A small contrastive audio-text model, trained from scratch.
Model: 7.04M parameters, log mel input, encoder norm layernorm, encoder depths [4, 7, 7], encoder widths [64, 128, 256], text encoder norm layernorm, text encoder activation swiglu, text encoder moe soft, text encoder num experts 4.
Rows from block 6 of the audio encoder of a small contrastive audio-text model, named by matrix and row number. Each number is 128 + 32 x the weight over its row's rms, rounded and kept within 0 to 255. All counts start at 0.
After each channel's rows are labels from the 100 clips, of 14976, where the channel reaches its highest value: "responds to" is what is common among them. Only what is clearly more common there than usual is listed. The data: single notes of musical instruments (NSynth). In brackets: how many of the 100.
# conv: 3x3 conv (encoder.blocks.6.conv.weight, 128x128x3x3, each kernel summed), inputs 0-127

conv.86 [137 155 154 123  97 128 124 109 123 144 102 103 153 173 122 134 141  94  97 133 103 106 164 101  82 138 171  62 144 143 109 143  62 130 112 153 130 109  78 143 138 108 122  85 129 102 175 112 104 109 134 110 170 104 107  48 155 133 101 129 153 125 138 108 161 153 116 119  96  61 127 200  92 135 107  77 116 108 141 126 157  89  67 222 143 125 132  97 125 124 133  95 109 186 199 118  99 174 119 189 168  95 130  94 130 189  48 150  80 136 105 165 168 110 129 104 130 153 144 100 156 135 130 125 195 161 135 173]
responds to: octave 5 (80); pitch class A (41); note: A5 (39); mallet (34)

conv.62 [147 153 129 150 129  75  93 157 143 176 132 130 127  99 179 116 158  44 131 108  94 118  85  87 160 160 165 134 125  56 100 102 106 121 137 146 178 155 105 150 111  99 138 106 119 161 126 117 147 151 136 126 179 116  88 130 156 117 115 150 132 121 216  95 104 148 132 115 171 120 101 117  97 122 134  95 143 169  86 124 130 159 115 136 122 163 140  48 232 107 154 106 148 130 155  87 169  68 139  89 189  98 148 116 152 139 135  68 132 148 125 163  49 124 142  99 151 132 109 129 152 141 103 124  92  81  80  66]
responds to: bass (61); octave 2 (36)

conv.29 [174  73 104 104 114 128 138  59 139 108 130 122 159 114  89  78  94 146  73 134 142 123 149 153 116 103  81 129  94 141 146  89 139 123 109  60 125 194 149 128 172 154 119 185  85 128 186 140 135 107 107 163 105 124 135 125 143 149 143  83 144 162 147 114 125 123 157  95 143 162  92 166 150 149 172 100 189 118 129 173 165 186 135 124 123 146 148 173 170  98 147 113 130 173 114 100 124 139 147 172 114 154  19 168 103 163 112 104  68 142 161 109 106 150 195 207 105 131 153  66 154 119 130 154 107 125 109 113]
responds to: bass (46); octave 1 (32); octave 0 (30)

conv.19 [134  81  72 110 111 129 180  99  98 100 105  51  64 108 118 175 122 107 195 145 124 137 130 146 108 137 113 102 130  78 118 143 132  79  75 163  93  86 114 103 119 152 100 156 129 137  91 126 228 138 140 135 127 125 135 124 108 124 116 154 163  96 114 200 115 112  83  81 132  83 156 132 162  51  78 115 168 127 151 165 208 133 105 117 160 119 180  87 164  99 118 125 148 115  88  87 140 159 130 183 123 112 118 115 132 161  92 119 150 119 123 125 163 144 131  64 108 118 120 120  93 140 133  83 105  62 141 164]
responds to: pitch class C (40); octave 6 (32)

conv.9 [ 74 138 113 129  60  75 140  99 171 110 113  75  89 119 175 103 111 135 115  98 149 109 175 113 123 155 126 155 144 131 177 162 127 121 108 121 151 181 130 166 135 161 125 176  94 162 145 106  76 114 169  82 141 163  66 115 144 107 165 124 118  71 153 132  95 132 154 144 172 148 140  87 106 156 152  81  96 137 109 148 122 103 106 121  79 139 134 135 140 139 118 182  96 107 175 139 152 242 129 122 142  61  94 130 116 106 136 128  90  55  86 112 139 106 169  69  83 134  92 178 171  95 113 148 113 146 104  90]
responds to: octave 2 (57)

conv.89 [ 93 102 141  84  99 117 137 138 136 147  81 126 137 134 145 151 106  89  81 162 113 183  88 148  91  99 145 151 193 144 112 128 150 145 153 154 115  91  80  85 156 120 193 114 100 121 197  89 107  65 131 116 123  83 148 135 165 160  97 122 184 101  93 138 114 122 169 149 108 139 140 142  92 153 176 108 157 113 112 162 175 163 126  87 157 102 115 153 120  60 163 122  91 134  54 177 146  77 205 159 142 107 110 107 115 182 137 134 120  83  98 105 156 163 110 114 114 130 144  74 146  73  76 121 132  81  73 127]
responds to: mallet (45)

conv.3 [182 168 141 135 171 125 190 223 107 115 171 151 115 149 141  96 156 155 101 112  94 116 190  96 104 148 122 149  94 117  93  64  51 108  65 168 116 106 122 150  91 124 149 116 102  58 115 140  90 153 122 110 147 156  81 150 194 148  66  98  82 150 112 133 136 122 104  47 124 105 152 132 144 130  83 160 138 138 162 128 153 139 156 107 135 159 211 123 119 123 129 120 162 104 164 103 115  97 131 111 116  42 116  94 135 141 102 101 134 129  95 129 153 144 154  96  89 125 109 156 155 161 111 120 165 145 105 162]
responds to: octave 2 (41); mallet (33)

conv.4 [142 136  71 141  71 144 109 136 144 114 175 117 145  97  74 100  76 155 131 137 130 106 206 108  84 128 130 108  97  97 135 161 136 145 115  91 113  92  87 160 154 203 147 146 169 109 113  94 135 135 161 101 146  81 100 109  86 146  67 140 134 134 125 105  76 129 114 140 131 110  59 149 199 174 134 102 128  96 175 174 137 151  91  96 186 119  99 171 139 107 147 174 148 119  38 131 110 161 120 128 180 153 102 117 110  75 140 146 101 149  84 141  89 161 174 155 147 108 184  97  98  93 138 131 163 104 147 166]
responds to: bass (48); octave 2 (32); octave 1 (30)

conv.106 [100 140  53 170 104  91 134 100 121 189 157 138 174 122 156 106 147  99 119  31 135 132 126 159  62 177 104  55  73 133 147 134 131 134 105 124 123 166  90 159 132 145 139 134  87  33 176 121  97  93 164 150 160 154 181 103 113 136 129 161 178 172 132 160  98  84 169  80 120 137 112 108 136 128  92 165  77 163 125 168 123 101 122 183 113 141 148  98 111 153 133 111 114 138  97 133  66  78 130 126 166 116 152 187 153  95 113  72  95 112 136 151 144 134 120 108 127 147 146 158 156 134 156 139 121  72 136 132]
responds to: octave 7 (26)

conv.53 [130 118  53 122  76 117  97 105  94 144 152 114 120 122  89 108 115  75 129 131 149 116 161 126 124 127 108 117 149 131 122 154 117 131 152 140  89  88 111 198 144 134 170 145 151 134  76 172  72  96  72 162  72 124 108 114 104 120 106 192 156  87  84  45 135 145 151 154 119 143 109 119 141 197 131 138 178 190 189 119  96 139 116 167 102 144 141 130 163 170 160  98  96  88 129  67 132 164 102 123 159 135 132 174  84 122 162 140 174 122 118 174 160 128  59 162 156 139 125 136 166 159  78  64 144 149  91 148]
responds to: octave 3 (39); octave 4 (38); pitch class C (28); pitch class C# (26)

conv.113 [142 136 203  90  75  78 118  69 118  76 143 131 135 161 125 151 161 179 133 169  85 198 184 129 172 154 132 179  85 154 154 120 145 141 165 136  96 119 202 174 153  78 134 135 181 142 148 134  95 131 162 139 131 131 123 133 140 115 156  92 130 147 122 125 129 108 125 115 123 142 149 102  74  78 145 153 157  75  73 106  67 112 152 155 148 144 107 142 140 171 121 147 171 148 161 137 145 120  65 158  99 105 130 102 138 173 132 114 179 151 102  88 152  82 147 140 171  69 149 131 151 179  96 116 115 201 153  83]
responds to: octave 4 (67); pitch class G (55); note: G4 (49); string (27)

conv.81 [141 141 115 122 177 139 136 162 120  58 137  98 128 106 128 113 125 131 151 128 126 120 149  80 186 117 130 120 152 154 145  79 143 170 129 122 147 102 183 116  93  87 131 191 112 124 108 214 119 143 136 126  97 104  98 150 109  97 124  92 175 144 143 163 132 173 130  97  79 144 143  92 116 171 181 167 171 106 114 153  92 107  78  86 150 101 116 127 152 231  98 140  98  92 132 161 110 109  87  98 114  86 119 121 134 192  58 115  80 127  99 115 187 150 156 132 195 110 151  99 109 128 105 194 105 149  69 106]
responds to: acoustic (94); string (67); octave 6 (53)

conv.5 [ 71 100 159 103 141 127 132 139  93 175 135 110 140 123  92 180 156 124 122  95 109 102  59 141  75 109 151 102  42 128 114 117 120 129 139  83  80 160 135 144  92  96 118 153 123 135  93 142 139 135  88 133 101 169 163  71  91 184 101 142 137 112 168 153 146 160 109 116 218 153 127  94 108  94 122 103 132 144 121 193 113 161 150 119 112 116 105 176 158 105 168 140 149 156 113 123  86 182 114 183 140 154 154  55 142 164 114 109 157 216 130 143 128 140 213 160 158 112 131 102 108 158 144  85 102  85 133 113]
responds to: octave 1 (45); octave 0 (25)

conv.118 [151  74 141 134 117  72 127 101 174  56 130  91 124 103 114 106  81  98 102 131 161 115 126 136  99 150 160 175  84 115 127 146 124 168 172 129 153 112 203  89 137  82  99 220 155  54 124 114  99  93 115 159 128 182  78 114 149 143 138 152  71 119 116 114 131  92 125 107 154 116 102 102 131 120 133 110 135 152 151 155 161 168 104 151 130  76 128 205 133  90 177 108 191 138 103 169 128 114  63 144 156 183  89 152 135 198  80 139 172 120 111 130 155 134 145  89 165 158 125 126 111 126  93 115 134 125 170 126]
responds to: source: synthetic (60); synth lead (42); octave 2 (40)

conv.47 [146 137 119 115 113 119 100  91 171 169 106  72 141 151 122  99 152 160  83 110  62 174 144 133 115 190 199  78  94 101 164 156 108 146 111 145  64 171 164 179 141 104 133 137 132 146  95 170 135 136 145 154 178 170  79  54 144  77 139  84 161 153  95 130 162 127 118 121  61 147 130  91  67 112 148 116 133 133 101 140 163  93 169 148 102 117 156 157 146 137 148 126 101 141 173 108 124 138  86 156 147 120 125 141 145 174 115 133 148 112 177 113 174 161 103 140  66 116  75 113 167 153 141 211 124 126  94  77]
responds to: octave 3 (51); pitch class C (32)

conv.63 [133 132 131 173 126 112 136 129 103 217 108  80  89 102 109 116 129 124 143 104 145 134 118 151 176 183 119 117 178 132 131 111 166 103 119  85  96 132 177 137  91  94 126 136 105 139 177  96 111 106 166 119  98 123  84 110 139 174 134  86 117 117  91 130 106 103 106 103  98 158 123 105 116 151 105 152  77 123 162 143  78 133 127 105 157 109  94 122  97  99 115  95  44 117 150 126 204 117 230 128  85 131  53 122 163 184 141 114 130 163 157 100 120 127 141 166 159  95 181 144 156 106  92 199 186 101 182 147]
responds to: electronic (100); organ (98); octave 4 (42)

conv.127 [176  96 134 171 121  38 183 157 154 132  98 160 109 118 157 183 126 109 115 170 154 174 141 127 206 144 128 145 146 120 117 116 160 103 164 200 170 117 159 135 125 127 125 107 158 116 129 123  76  77 124 160 186 118 121 108 139 141  98 158 188 115 110  26  93 179  78  99 174 100 134 125  83 162 134 164 172 129  99 145  99 161  96 111 162 157 127 110 164  98 121  76 136 107 142 114 183  72 106 119  80 120 114 108  99  79  91 108 161 170 115 119 181  99 122 116 127  94 111 149 124 155 142 137 145 144 138 153]
responds to: octave 2 (44)

conv.15 [146 111 151  71 112 134 128  94  77 133  85 193 132 180 110  90 183 115  88 186 116 177  83 170  62 102 168 119 121 123 117 145 139 111 171  95 126 160 119 126 127 114  95 117  53 157 100 213  90  62 153  72 142 124  90  66 185 174 131 113 157 216 127 122 144 107 138 186 103 147 110 134 138 132 106 121 135 172 133 138 138 117 112 151 156 110 112 109 119 170 129 140  91 117 129 125 100 163  96 131 128 117 108 139  93  98  98 100 105  95 144 211 139 150 115 161  91 126 120 161 150 179 136  89 156 114 126 149]
responds to: octave 7 (49); octave 6 (48)

conv.59 [ 94 118 127  99 111 187 166 129 144 103 153 111  96  98 181 118 116  87  73  83  53 113 124  33 140 128 152 106 154 141 127 126  61 110 151 193 115  96  99 130 141 160 154 115 129  88 142 130 124 142 115  86  92 143 136 118 129 105 144 180 109  83  99 166 134 144  99 109 116  72 186 113 130  27 112 114 118 154 135 106 123 114 147 116  96 114 109 139 158 107 122 103 113 141  99 122 144 162 161 133 151  99  81  98 110 126 164 124 152 152 134 110  82  99  98  92 232  98 132 163 109 109 105  86 128 213  95 131]
responds to: octave 6 (28)

conv.31 [111 165 141 154 159 106 114 132 127 141 120  67  99 194 125  80 114 136 183  50 113 138 140 175  81 124 150 171 127 135 171 175 155  73 132 123 110 172 165 147 123 113 122  92 126 131 150  71 134 144 119 174 155 115  61 115  98 155 190 108 135 101 151  83 141 136 124 144 148 117  89 113 112 162 164 122 132 193  43 144 120 105 170 123 141 107 145 169  84 149 127 128 127 121 164 158 122  67 231 136 103 123  76 160 136 148  90 141 120 157 132 129 166  79 173 128 160 102 114  93  76  73 123 122 114 118 149 140]
responds to: electronic (92); organ (86)

conv.39 [ 71 128 194 164 156  91 127  96 115 107 142 201  85 138 152 125 173 151 143 111 128 133 153 124 146  82 118  69  50  84  55  95 126 147 171 173  90 155 142 108  68 111 154  79 116  94 166 138 125 104  99 115 156  72 138 183 127 121 156 137 156 119 118 124 130 100 114 152 182 127 179 153 176  92 148 158  42 139 111 110 128 110 138 105 146 117 113 169  97 103 135 138 103  70 109 119 157 143 186 116  98 146  91 139 164  96 175 144 113 161 129 112 138 118 151  99 133 161 170 129 139  73 191 138 142 177 125 154]
responds to: mallet (33)

conv.23 [128  65 138 124 153 102 120 132 168  88 150 102 117 117 123 182 151 196 120 198 125 148 148 160 168 140 156 184 112  94 129  66  73 124 133  85 139 120 109 131 136 138 109 135 108 127 145 159 129 116  81 120 129 136 156  98  90 164 133  96 128 152 132 130 144  75  99 193 166 147 159 154  97 118  55 176 140 113 152 131 172 107  84 134 173 168  85 125 167 120 153  87 146 173 143  85  99 185 150 146 123 132 133 141 159 192 103 152 117 107 121 101 154  94 178  43 148 135 191 143 186 184  83 135 161  96 125 135]
responds to: octave 4 (80); pitch class G# (40); note: G#4 (36); note: G4 (32)

conv.43 [137 150 147 112 106 146 114 223 131 114 156 119 141 125 100 109 144 178 151 106 151 125 150 171 154 150  95 161  84 133 127 158 185 179 121 151 167  99 107 151 136 241 158 205 141 149  97 131 151 150 186  85  80  57 160 122 154 169 122 138 123 159 100  96 101 114 142 119 139  95  77 109 139 113 130 116 190 154 150 101  66 129 115 158 100  80 168  97 126  96 175 104  96 122 128  93 124 100 106 106 100  87 105 100  93 140 136 120 101  93 141 160 118 131 129 126 113 180 177 124  96 144 116 122 186 102  67 105]
responds to: octave 2 (87); pitch class A (35); note: A2 (34)

conv.78 [114 137 109  79 233 148  86 132 180 127 142 101 142 120 134 134 157 134 142 130 157  98  84 117 108 136 125 154 137 154  80 154 127  67 160 165  97 132 146  86 151 132 127 129  81 155 109 116 142 111 152  50  97 136 207 171 160 156 104 154 131 159 136 150 106 108 128 128 112 157 108 160 167 139  57 138 160 122 162 116 121 122 142 171 132 109  95  93 106 123 161 139 114 182 108 121 198 212 123  76  93  83 207 107 118 122  96 150  81 178 190 153 130 125 112 109 107 133 159 114 111 129 119 172 144  77 163 105]
responds to: octave 7 (31); mallet (30)

conv.101 [ 80 182 120  78 160  63  78 123 167 130 113 107 134  86 127 176 148 160 120 214 213 121 125 143 161  87 102 163  94 201 142 169 149 150 143 151  83 111 157  91 135 147  84 140 169 172 114 163 123  88 163 129 139 137 136 158 120 136 124 150 161 147 122 226  98 114 120  87 120  93 142  67 135 137 108 103 159 176 112 123 102 113 123 133 147 122 131 129  79  98 101 123 141 149 108  87 133 174 135  99 118 106 153 101 111  68 153 145 134 146 150 138  81 123 159 109  93 116 133 194 103 137  88 184 125 153 172 165]
responds to: octave 7 (31); mallet (28)

conv.57 [131 146  67 101 142 128  42 158 124 131  58 126  89 167  61 135 103 145 123 110  89 118 113 112 142 131 142 120 108 142 142 137 117  85  68 158 157  44 149 122 154  81 129  88 104 111  98 113 164 117 170 107 132 237 163 145 145 100 104 156 183 108 127 219  92 101 163 115  98 119 101 113 112 104  79 129 131  88 115 158 129 117 156 138 155  84 125 146 126 110 157 105 145 144 169  99 130 141 141 112 135 130 107 147 135  91 111 115 154  97  96 108 157 103  96 139  82  69 155  78 101 142 134 123 155  51  80 134]
responds to: octave 4 (41); pitch class B (34)

conv.95 [119 145 172  80  42 143  70 113 187  90 104 154 102  99  99 109  78 114  83 136 183 117 148 128 104 128 177 153 115 139 114 123 133 132 133 138 163 194 119 135  89  90 101 113 120 115 110 145 112 117 107 166  71 165 122 150 187  95 115  85 109 120 129 116 182 104  92 165 152 111 134 142 125  77 127 100  98 121 159  93  93 134 129 123 158  89 103 140 141  60  83 128 176 163 102 125 103 187  45 117 165 119 103  95 105  90 132 130 144 160 130 198 222 131 155 159 125 159 160 146 129 117 116 102 159 144  82 130]
responds to: electronic (61); keyboard (37); octave 2 (35)

conv.45 [107 147 172 111 114 128 120 165 161  49 111 113 164 129 103 151 180 178 100 109  77 127 106 138 139 140 137 181 141 119 116 163 111 128 124 132 128 166 166 117  96 102 103 123  92 122  98 138 148 150 124  79 130 102 108 132 148 179  81 131 138 164  89 119 162  89 120 195 125 145 139 176 123  68 169  88 106 111  62 135  63 116 126 152 148 116 114 138 128 147 105 173 167 134  97 104  56 142  64 127 184 110  99 124 154  67 155 163  63 126 179 168 118 116  93 129 162 132 157 176 126 192 166  86  85  75 123 160]
responds to: octave 5 (47); octave 6 (29); pitch class F (28)

conv.66 [126  66 139 225 109  85 120 169 139 178 137 119  78 125 150  97 119 161 114 160 105 107 144 108 133 136 155 143  74 174  84  91 154 155 136 119 118 138 131 137 121 138 150 137 115 170 135 166 141 134 148 103 101 125 146 158  51 112 152  92  79 139 128 118 184 122 176 198  79 120 116 108 111  98  78 124 122 119  52  73 122 143 140 101 174  89 132 102  78  98 115 127 114  86 127  99 141  78 163 166  98 101 130  80 137 103  70 173 116 102 122 123 158 176 182 132 133  96 214  81  86 144 132 116 122 117 129 146]
responds to: organ (41)

conv.18 [171  91 150 123 173  90 143 170 151  74 146 107 153 139 124 104 217 175  81 149  95 146  93 137 116 181 112 138  92 189 117 113 125 140 122 110 144 174  69 172 140 165 125 110  99 130 101 135  93 101 173 128  77 133 183 150 132  79 169 156 111 109 138  85 114  53 178 137 103  99 155 153 132 110 107  49 125 128 136  79 105 140  99 167 137 100 132 106  95  84 160 130 147  92 144  90 103 135 139 117 135 107 197 159 110 142 156 156 101 189  84  98 115 120 111 126 118 134 133 151 142  94 114  99 116  69  86  58]
responds to: mallet (46)

conv.96 [106 114 111 128 116 153  83 119 136 109  81  95 113 141 134 140 133  95 163 132 171 102  88 140 101 133 156 144 103 135 136 101 120 135 169 120 202 116 102 123  81  98 142 170 140 168  91 137 127 163 154 117 113 129 128 168 113 173 120 131 144  50 102 138 148 139 124  41  97 130 105 122 177 151 119 172 155 175 148 167 113 135 111 108 160  98 103 100 157 152 113 123  67  89 106 222 162  71 156 103  71 143  84 153 111 225 134 136 123  34 130  90 161 114 172 113 103 119 105 150  84 121 134 112  79 141 119  92]
responds to: acoustic (96); reed (31); brass (31)

conv.1 [157 129 149 161 190 144  90 152 169 167 113 140 146 111 131  99 123  88 151 101 191 152 162  97 161 103 126 190 143 169 116  96 183 151 108 122  70 105  73 129  96  82 125 141 109 123 202 131 121 108 114 142  93 114  95 145 135 142 125  62 122 128 147 104  98 137  97 106  51 126 134  88  77 118 118  80 168 117 188 181 124 120 131 125 140 180 109 107 145 144 132 122 150 170  79 112 144  93 175 129  69 118  90 179 178  70 138 120 156 106 147 106 194 106 141 131 170 140 183 118 122 141 116 194 130  77 152 136]
responds to: organ (48)

conv.90 [ 81 118 157  75 129 128 140 142 107 164 129 168  97 109 151 164  83  74 110 134 192 116 127  90 112 138 140 174 140  98 141 159 175 211 181 184 150 113 133 125  98 152 152 153  98 185  77  94 119 112  75  85 100 140 145 188 209  62 155 163 117 119  91 105 127 152 122  96 158 128  95 155 142 105 102 125 174 137 139 127  86  99 127 119 155 151  68 142 137  95 159  86 149 128 119 125  99 138 212 116 132 131  84 136 160 145 158 113 109 118 161 192 175 131 114  83 132 158 103 159 150  88  75 120 120 114 147 145]
responds to: mallet (42); pitch class F (38); octave 7 (31)

conv.54 [118 146 107 152  84 131  98 147 148 171 154 118 106  93 146 105 160 147 205 132 104 135 167 133 161 131 112 125 148 107 121 111 112 141  94  93 163 142 123 146 114 133 105 174 162  60 148 147 127 140 133  85 124  89  85 107 137 170 148 170 171 135 162 255 129 169  87 108 115 128 179 167 145  97 137 123 120 150 141 144 134 122 138  92  92 124 166 111 132 142  88  82 137  84 148 120 125 122 114 132 114 124 110 204 104 153 133 162 132 116 125 156 174 116 146 130  96 134 136 169  90 184 127 232 159 119  72  85]
responds to: octave 5 (35); octave 6 (29)

conv.50 [147  80 164 108 138 145 175 185 119 126 113 167  81  85 101 107  96 177 168 140  96 130 152 138 111 175 167 110 141 172 154 136 101 154 139 112 140  79 129 103  33  85  94 123 152 158 114 140 122 177 199 122 121 173 113 187 145 137  61 132 149  64 151 101 101 116 129 147 117 109 113 121 146  75 109 126 169 121 161  54 101 147 149 147 153 145 177  88 149 124 149 152 112 133 191 133 164 122  63 132 136 103 174  95  93 140  35 117 140 101  90 148 146 120  94 143 160 100 124 111 170 129  97 109 125 146 138 155]
responds to: octave 5 (49); pitch class D (26)

conv.77 [177 154 158 181 104 163 186  90 160 153 100 142 137 167 111  80 146 136 135 135  78 148  52  88  82 155 129 135 108 133 143 176  75 139 134 104 109 192 121 153 181 110 128 143 116 187 113 156 150 199  80 101 143 135  99 111 139 127 168 132 109 103 119 113 106  98 105 108 153  79 122  56 134  81 174 135 130  98 157 133 163 188 178 117 118 104 119 158 152 133 185 109 177 142 147 143 111 107 155 126 131 103 181  56 121 157 119 131 145 195 138  87  96 112 168  81 144 115 140 150 114  90 179 117 123 181 133 131]
responds to: octave 4 (47); pitch class A# (30); organ (28)

conv.124 [165 131 151 123 139 148 187  63  94 104 143 167 127 135 120 108  86 130 110 107  90 101 127 137 153 120 196 110 119 122  92 188 120  94 131 159 144 182 128 145  89  99  49 192 114 121  47 140 110 118 122 161 119 186 111 101 182 148 108 139  79 120 162  96 124  79  81 131 140  86 112 118 151 186 108 176 160 137 114  62 190 138 100 158 129 153  91 177  96  84 151 133 125 107 172  91 151 100 130 139 113 153 120 194 140  55 117  83 172 150 110 134 145 155 101 130 148 148 132 143 144  94 170  94 107 110 124 127]
responds to: octave 5 (39); pitch class B (30); note: B5 (26)

conv.27 [122 129 134  91 103 179 184  98 125 109 115 153 154 121 185 138 136  77 172  79 100 106 142 188 124 135 133  55 129 141 167 130  90 137 156 152 149  92 116 126 121 150 164 139  68 147 158 122 204 131 122 106  94 108 116 122 153 131 138 175 119 221 145 170 101 168  93  90 106  82 102 125 224 117 112 178 132 106 164 134 147 156 133  96  99 147 172 119 110 125 139 117  83 131 112 146 133 125 118 127 159 102 165 143 124 180 149  73 153 159 210 136  70 142 113 133 145  87 148 102 128 159 146 136 150 153 204 156]
responds to: pitch class A (94); octave 5 (94); note: A5 (93)

conv.70 [117 118 193 164 174 159 113 136  98 105 179 165 137 101 104 129 123  58 110 109  62  61 200 136 138 129 176  75 135 113 134 137 139 149 142 112 106 121 121 146 130 130 188 131 156 137 105  90  90 161 154 202 151 110 168 127 131 113 136 143  76 178 146 206 137 127  99 127  91 113  87 125 120 219 120 111 122 141 151 135  88  78  76 121  90 106 121 102 139 135 143 149 158 140  87 140 119 105  96 174 141  92 170 149 132 117 100 108  98  97 138 189 106 113 127 158 171 140  71 157 120 138  81 151  84 144 155  70]
responds to: mallet (38)

conv.51 [187  90  96 109 144 111  91 148 148  88 106 115  93 104 136 134 169 122 164  91  67 129 128 132 152 106 149 127 100 131  95 136 121 165 159 109 115  98 179  97 156 223 170  86  46 148 108 127 190 139 129 166 110 139 175 108 156 171  84  89 154 144  85 153  59 145 132  77  81 143  96  99 128 107  80 147 188 132  97 147  98 157 114 118 154 133 129 116 151 155  99 143 104  82 122 142 115 168 110 132  88  65 118 177 104 142 121 151  76 124  89 184 140 150 120  90 105 107 158 116 195 117  82  93 121 146 105 133]
responds to: octave 2 (95); pitch class E (26); note: E2 (25)

conv.108 [175 164 190  87  90  72 155  84 180 106 119 125 156 188 117  74 164 145 114 137  96 146 209 133 140 150 133 157  66 104 125 143  72  84 142 116 180 151 157 121 109 139 155 117 207 115 146 111 118 133 156 139 201  56  70 104 149 143 149  89 109 125 101 162 160 114 145 119 115 104 178 135 137 113 189 149 157 103 144 102 128 159 116 120 146 124 156 105 141 123  87  76  92 143  83 148 147 128 123 140 109  81 151 112 104 120  62 121 147 123 104 182 139 100 136  95 161 137 173 126 135 138 124  56 174 156 128 154]
responds to: pitch class A (90); octave 4 (87); note: A4 (86); string (25)

conv.107 [132 125 123 161 150  98 134 118 130 177 131  79 120  92 170 152  90 117 209 139 147 130 105 144 144 131  69  88 163 161 119 101 113 140 145 112 127 116 150  81 134 127 165 103 113 143  99 147 171 173  84 130  66 181  79 161 163 196 147  75 129 154 104 157 112 125 122 125  67  88 164 113 172 115  59 121 140 158 177 149 156 115 168 109 137 133 140 132 110 207  85 132 137 106 112 194 149  90 113 104 103  70 167 148 104 112 137 127 115 133 132 142 123 124 133 126 111 100  70 216 135  90 153 122 150 144 213 104]
responds to: pitch class C (29)

conv.94 [ 87 131 116 148 199 103 175 164 159  98 121 112 173 112 134  58 148 128 190 147 111  90  92 129 149  83 151 173 205 124 109 136 120 110 123  89  81 153 173 122 184 101 102  84 164  87 118 124 131 142 167 146 125 109 188 104 118 140 130 139 127 118  80 124 106 109 123 126  96 143 134  99  93 102 113 136  69  77 150 117 104 147 174  90 100 117  68 146 113 177 124 134 153  69 121  47 135 145  92 162 125 127 109 151 113 161 108  92 145 125 119 133 131 145 115 153 104 122 118  89 213 138 116 126 141  73  86 218]
responds to: octave 7 (53); pitch class A (30); mallet (29); note: A7 (29)

conv.14 [101 134 168  99  96 146  98 135 141 163 162 110  74 143 107 121 154 166 160  78  93 134 196 101 133 144 130 119 145 105 147 109 115 154 105  84 157  55 136 177  73 152 113 145 120 211 174 175  95 135 163 140 138 136  92 125  78 141 159 131 110 162 174 115 126 145 156 140 143 174 100 161 160 171 131 106 141 120 167 140  84  78 133 131  94 199 142 156 102 113  92  94 140 134 165 124 102 125 164 120 101  91 146 199 106  89  58 130  75  72 179  89 131 122  99 145  95  85 131 129 142  98 135 136 182  89  87 158]
responds to: octave 5 (40)

conv.58 [119 147 119 158 110 116  95 104 114  81 160 101 102 114 159 120 121 107  98 164  82 131  90  79 255 144 134  96 233 107 120 118 166  82 169 164 162 130 138 101  93  89 112 126 117 118 159 142 207 109 170 127 143 162  54  83 108 110 121 122 110 139 154 205  93 182 128 119 118 148 121 143 166 167 170 147 118 117  93 150 155 106  71 114  95 116 151 126 106 110  90 130 127 102 113 139 123 125  88 149 129 108 120 116 124  99 148 153 118  87 162  89 165 138 180 106 145  92 108  93 132 100 106 165 181 126 149 164]
responds to: octave 6 (65); string (34); pitch class E (33); note: E6 (31)

conv.126 [144 146  91 132 162  91  93  68 128 139  99  63 148  99 129 128 145 138 168 117  87 175 142 122 143 148 115 121  68 115 143 116 135  99 217 135  77 146 167 123 108  86 191 131 103 145 126 107 100 215 113 122 146 117 112 160 101 121 131  79 157 126 128 187 148 137 126 105 141  97 194 191  78 123  95 147 127 110 149  88 111  69 131 136 117 119 117  93 139  68 156 130  90 152 196 131 189 179  95 147 118  84 186 153 138 166 119 116 146  80 121  72 169 129 132 126 156 157 131 100 106 172 132 185 150 137 150 118]
responds to: organ (29)

conv.36 [175 169 110 145 177  41  88 228 114  51  85  83 152 152  90 100 134 175 147 148 146 139 115 152 169 116 141 139 187 172 168 142 178 142 111 148 157 109 179 123 121 157 161  96 124 120 133 130 120  97 144 152 128  91 160 109 113 147 158 144 163 111  65 171  81 156 147  85 154 147 111 138 109  97 170 128 150 157 136 155  65 196 103 109 128 145 140 144 157 160 149 160  87 162 179  98 120  65  77 141 130  91 114 115 109 129 119  97 159 150  85 118 125 128 151 144 157  73 165 115  95 120 117 122 106 116 141 104]
responds to: octave 2 (64); bass (47); pitch class F (29); pitch class: F# (26)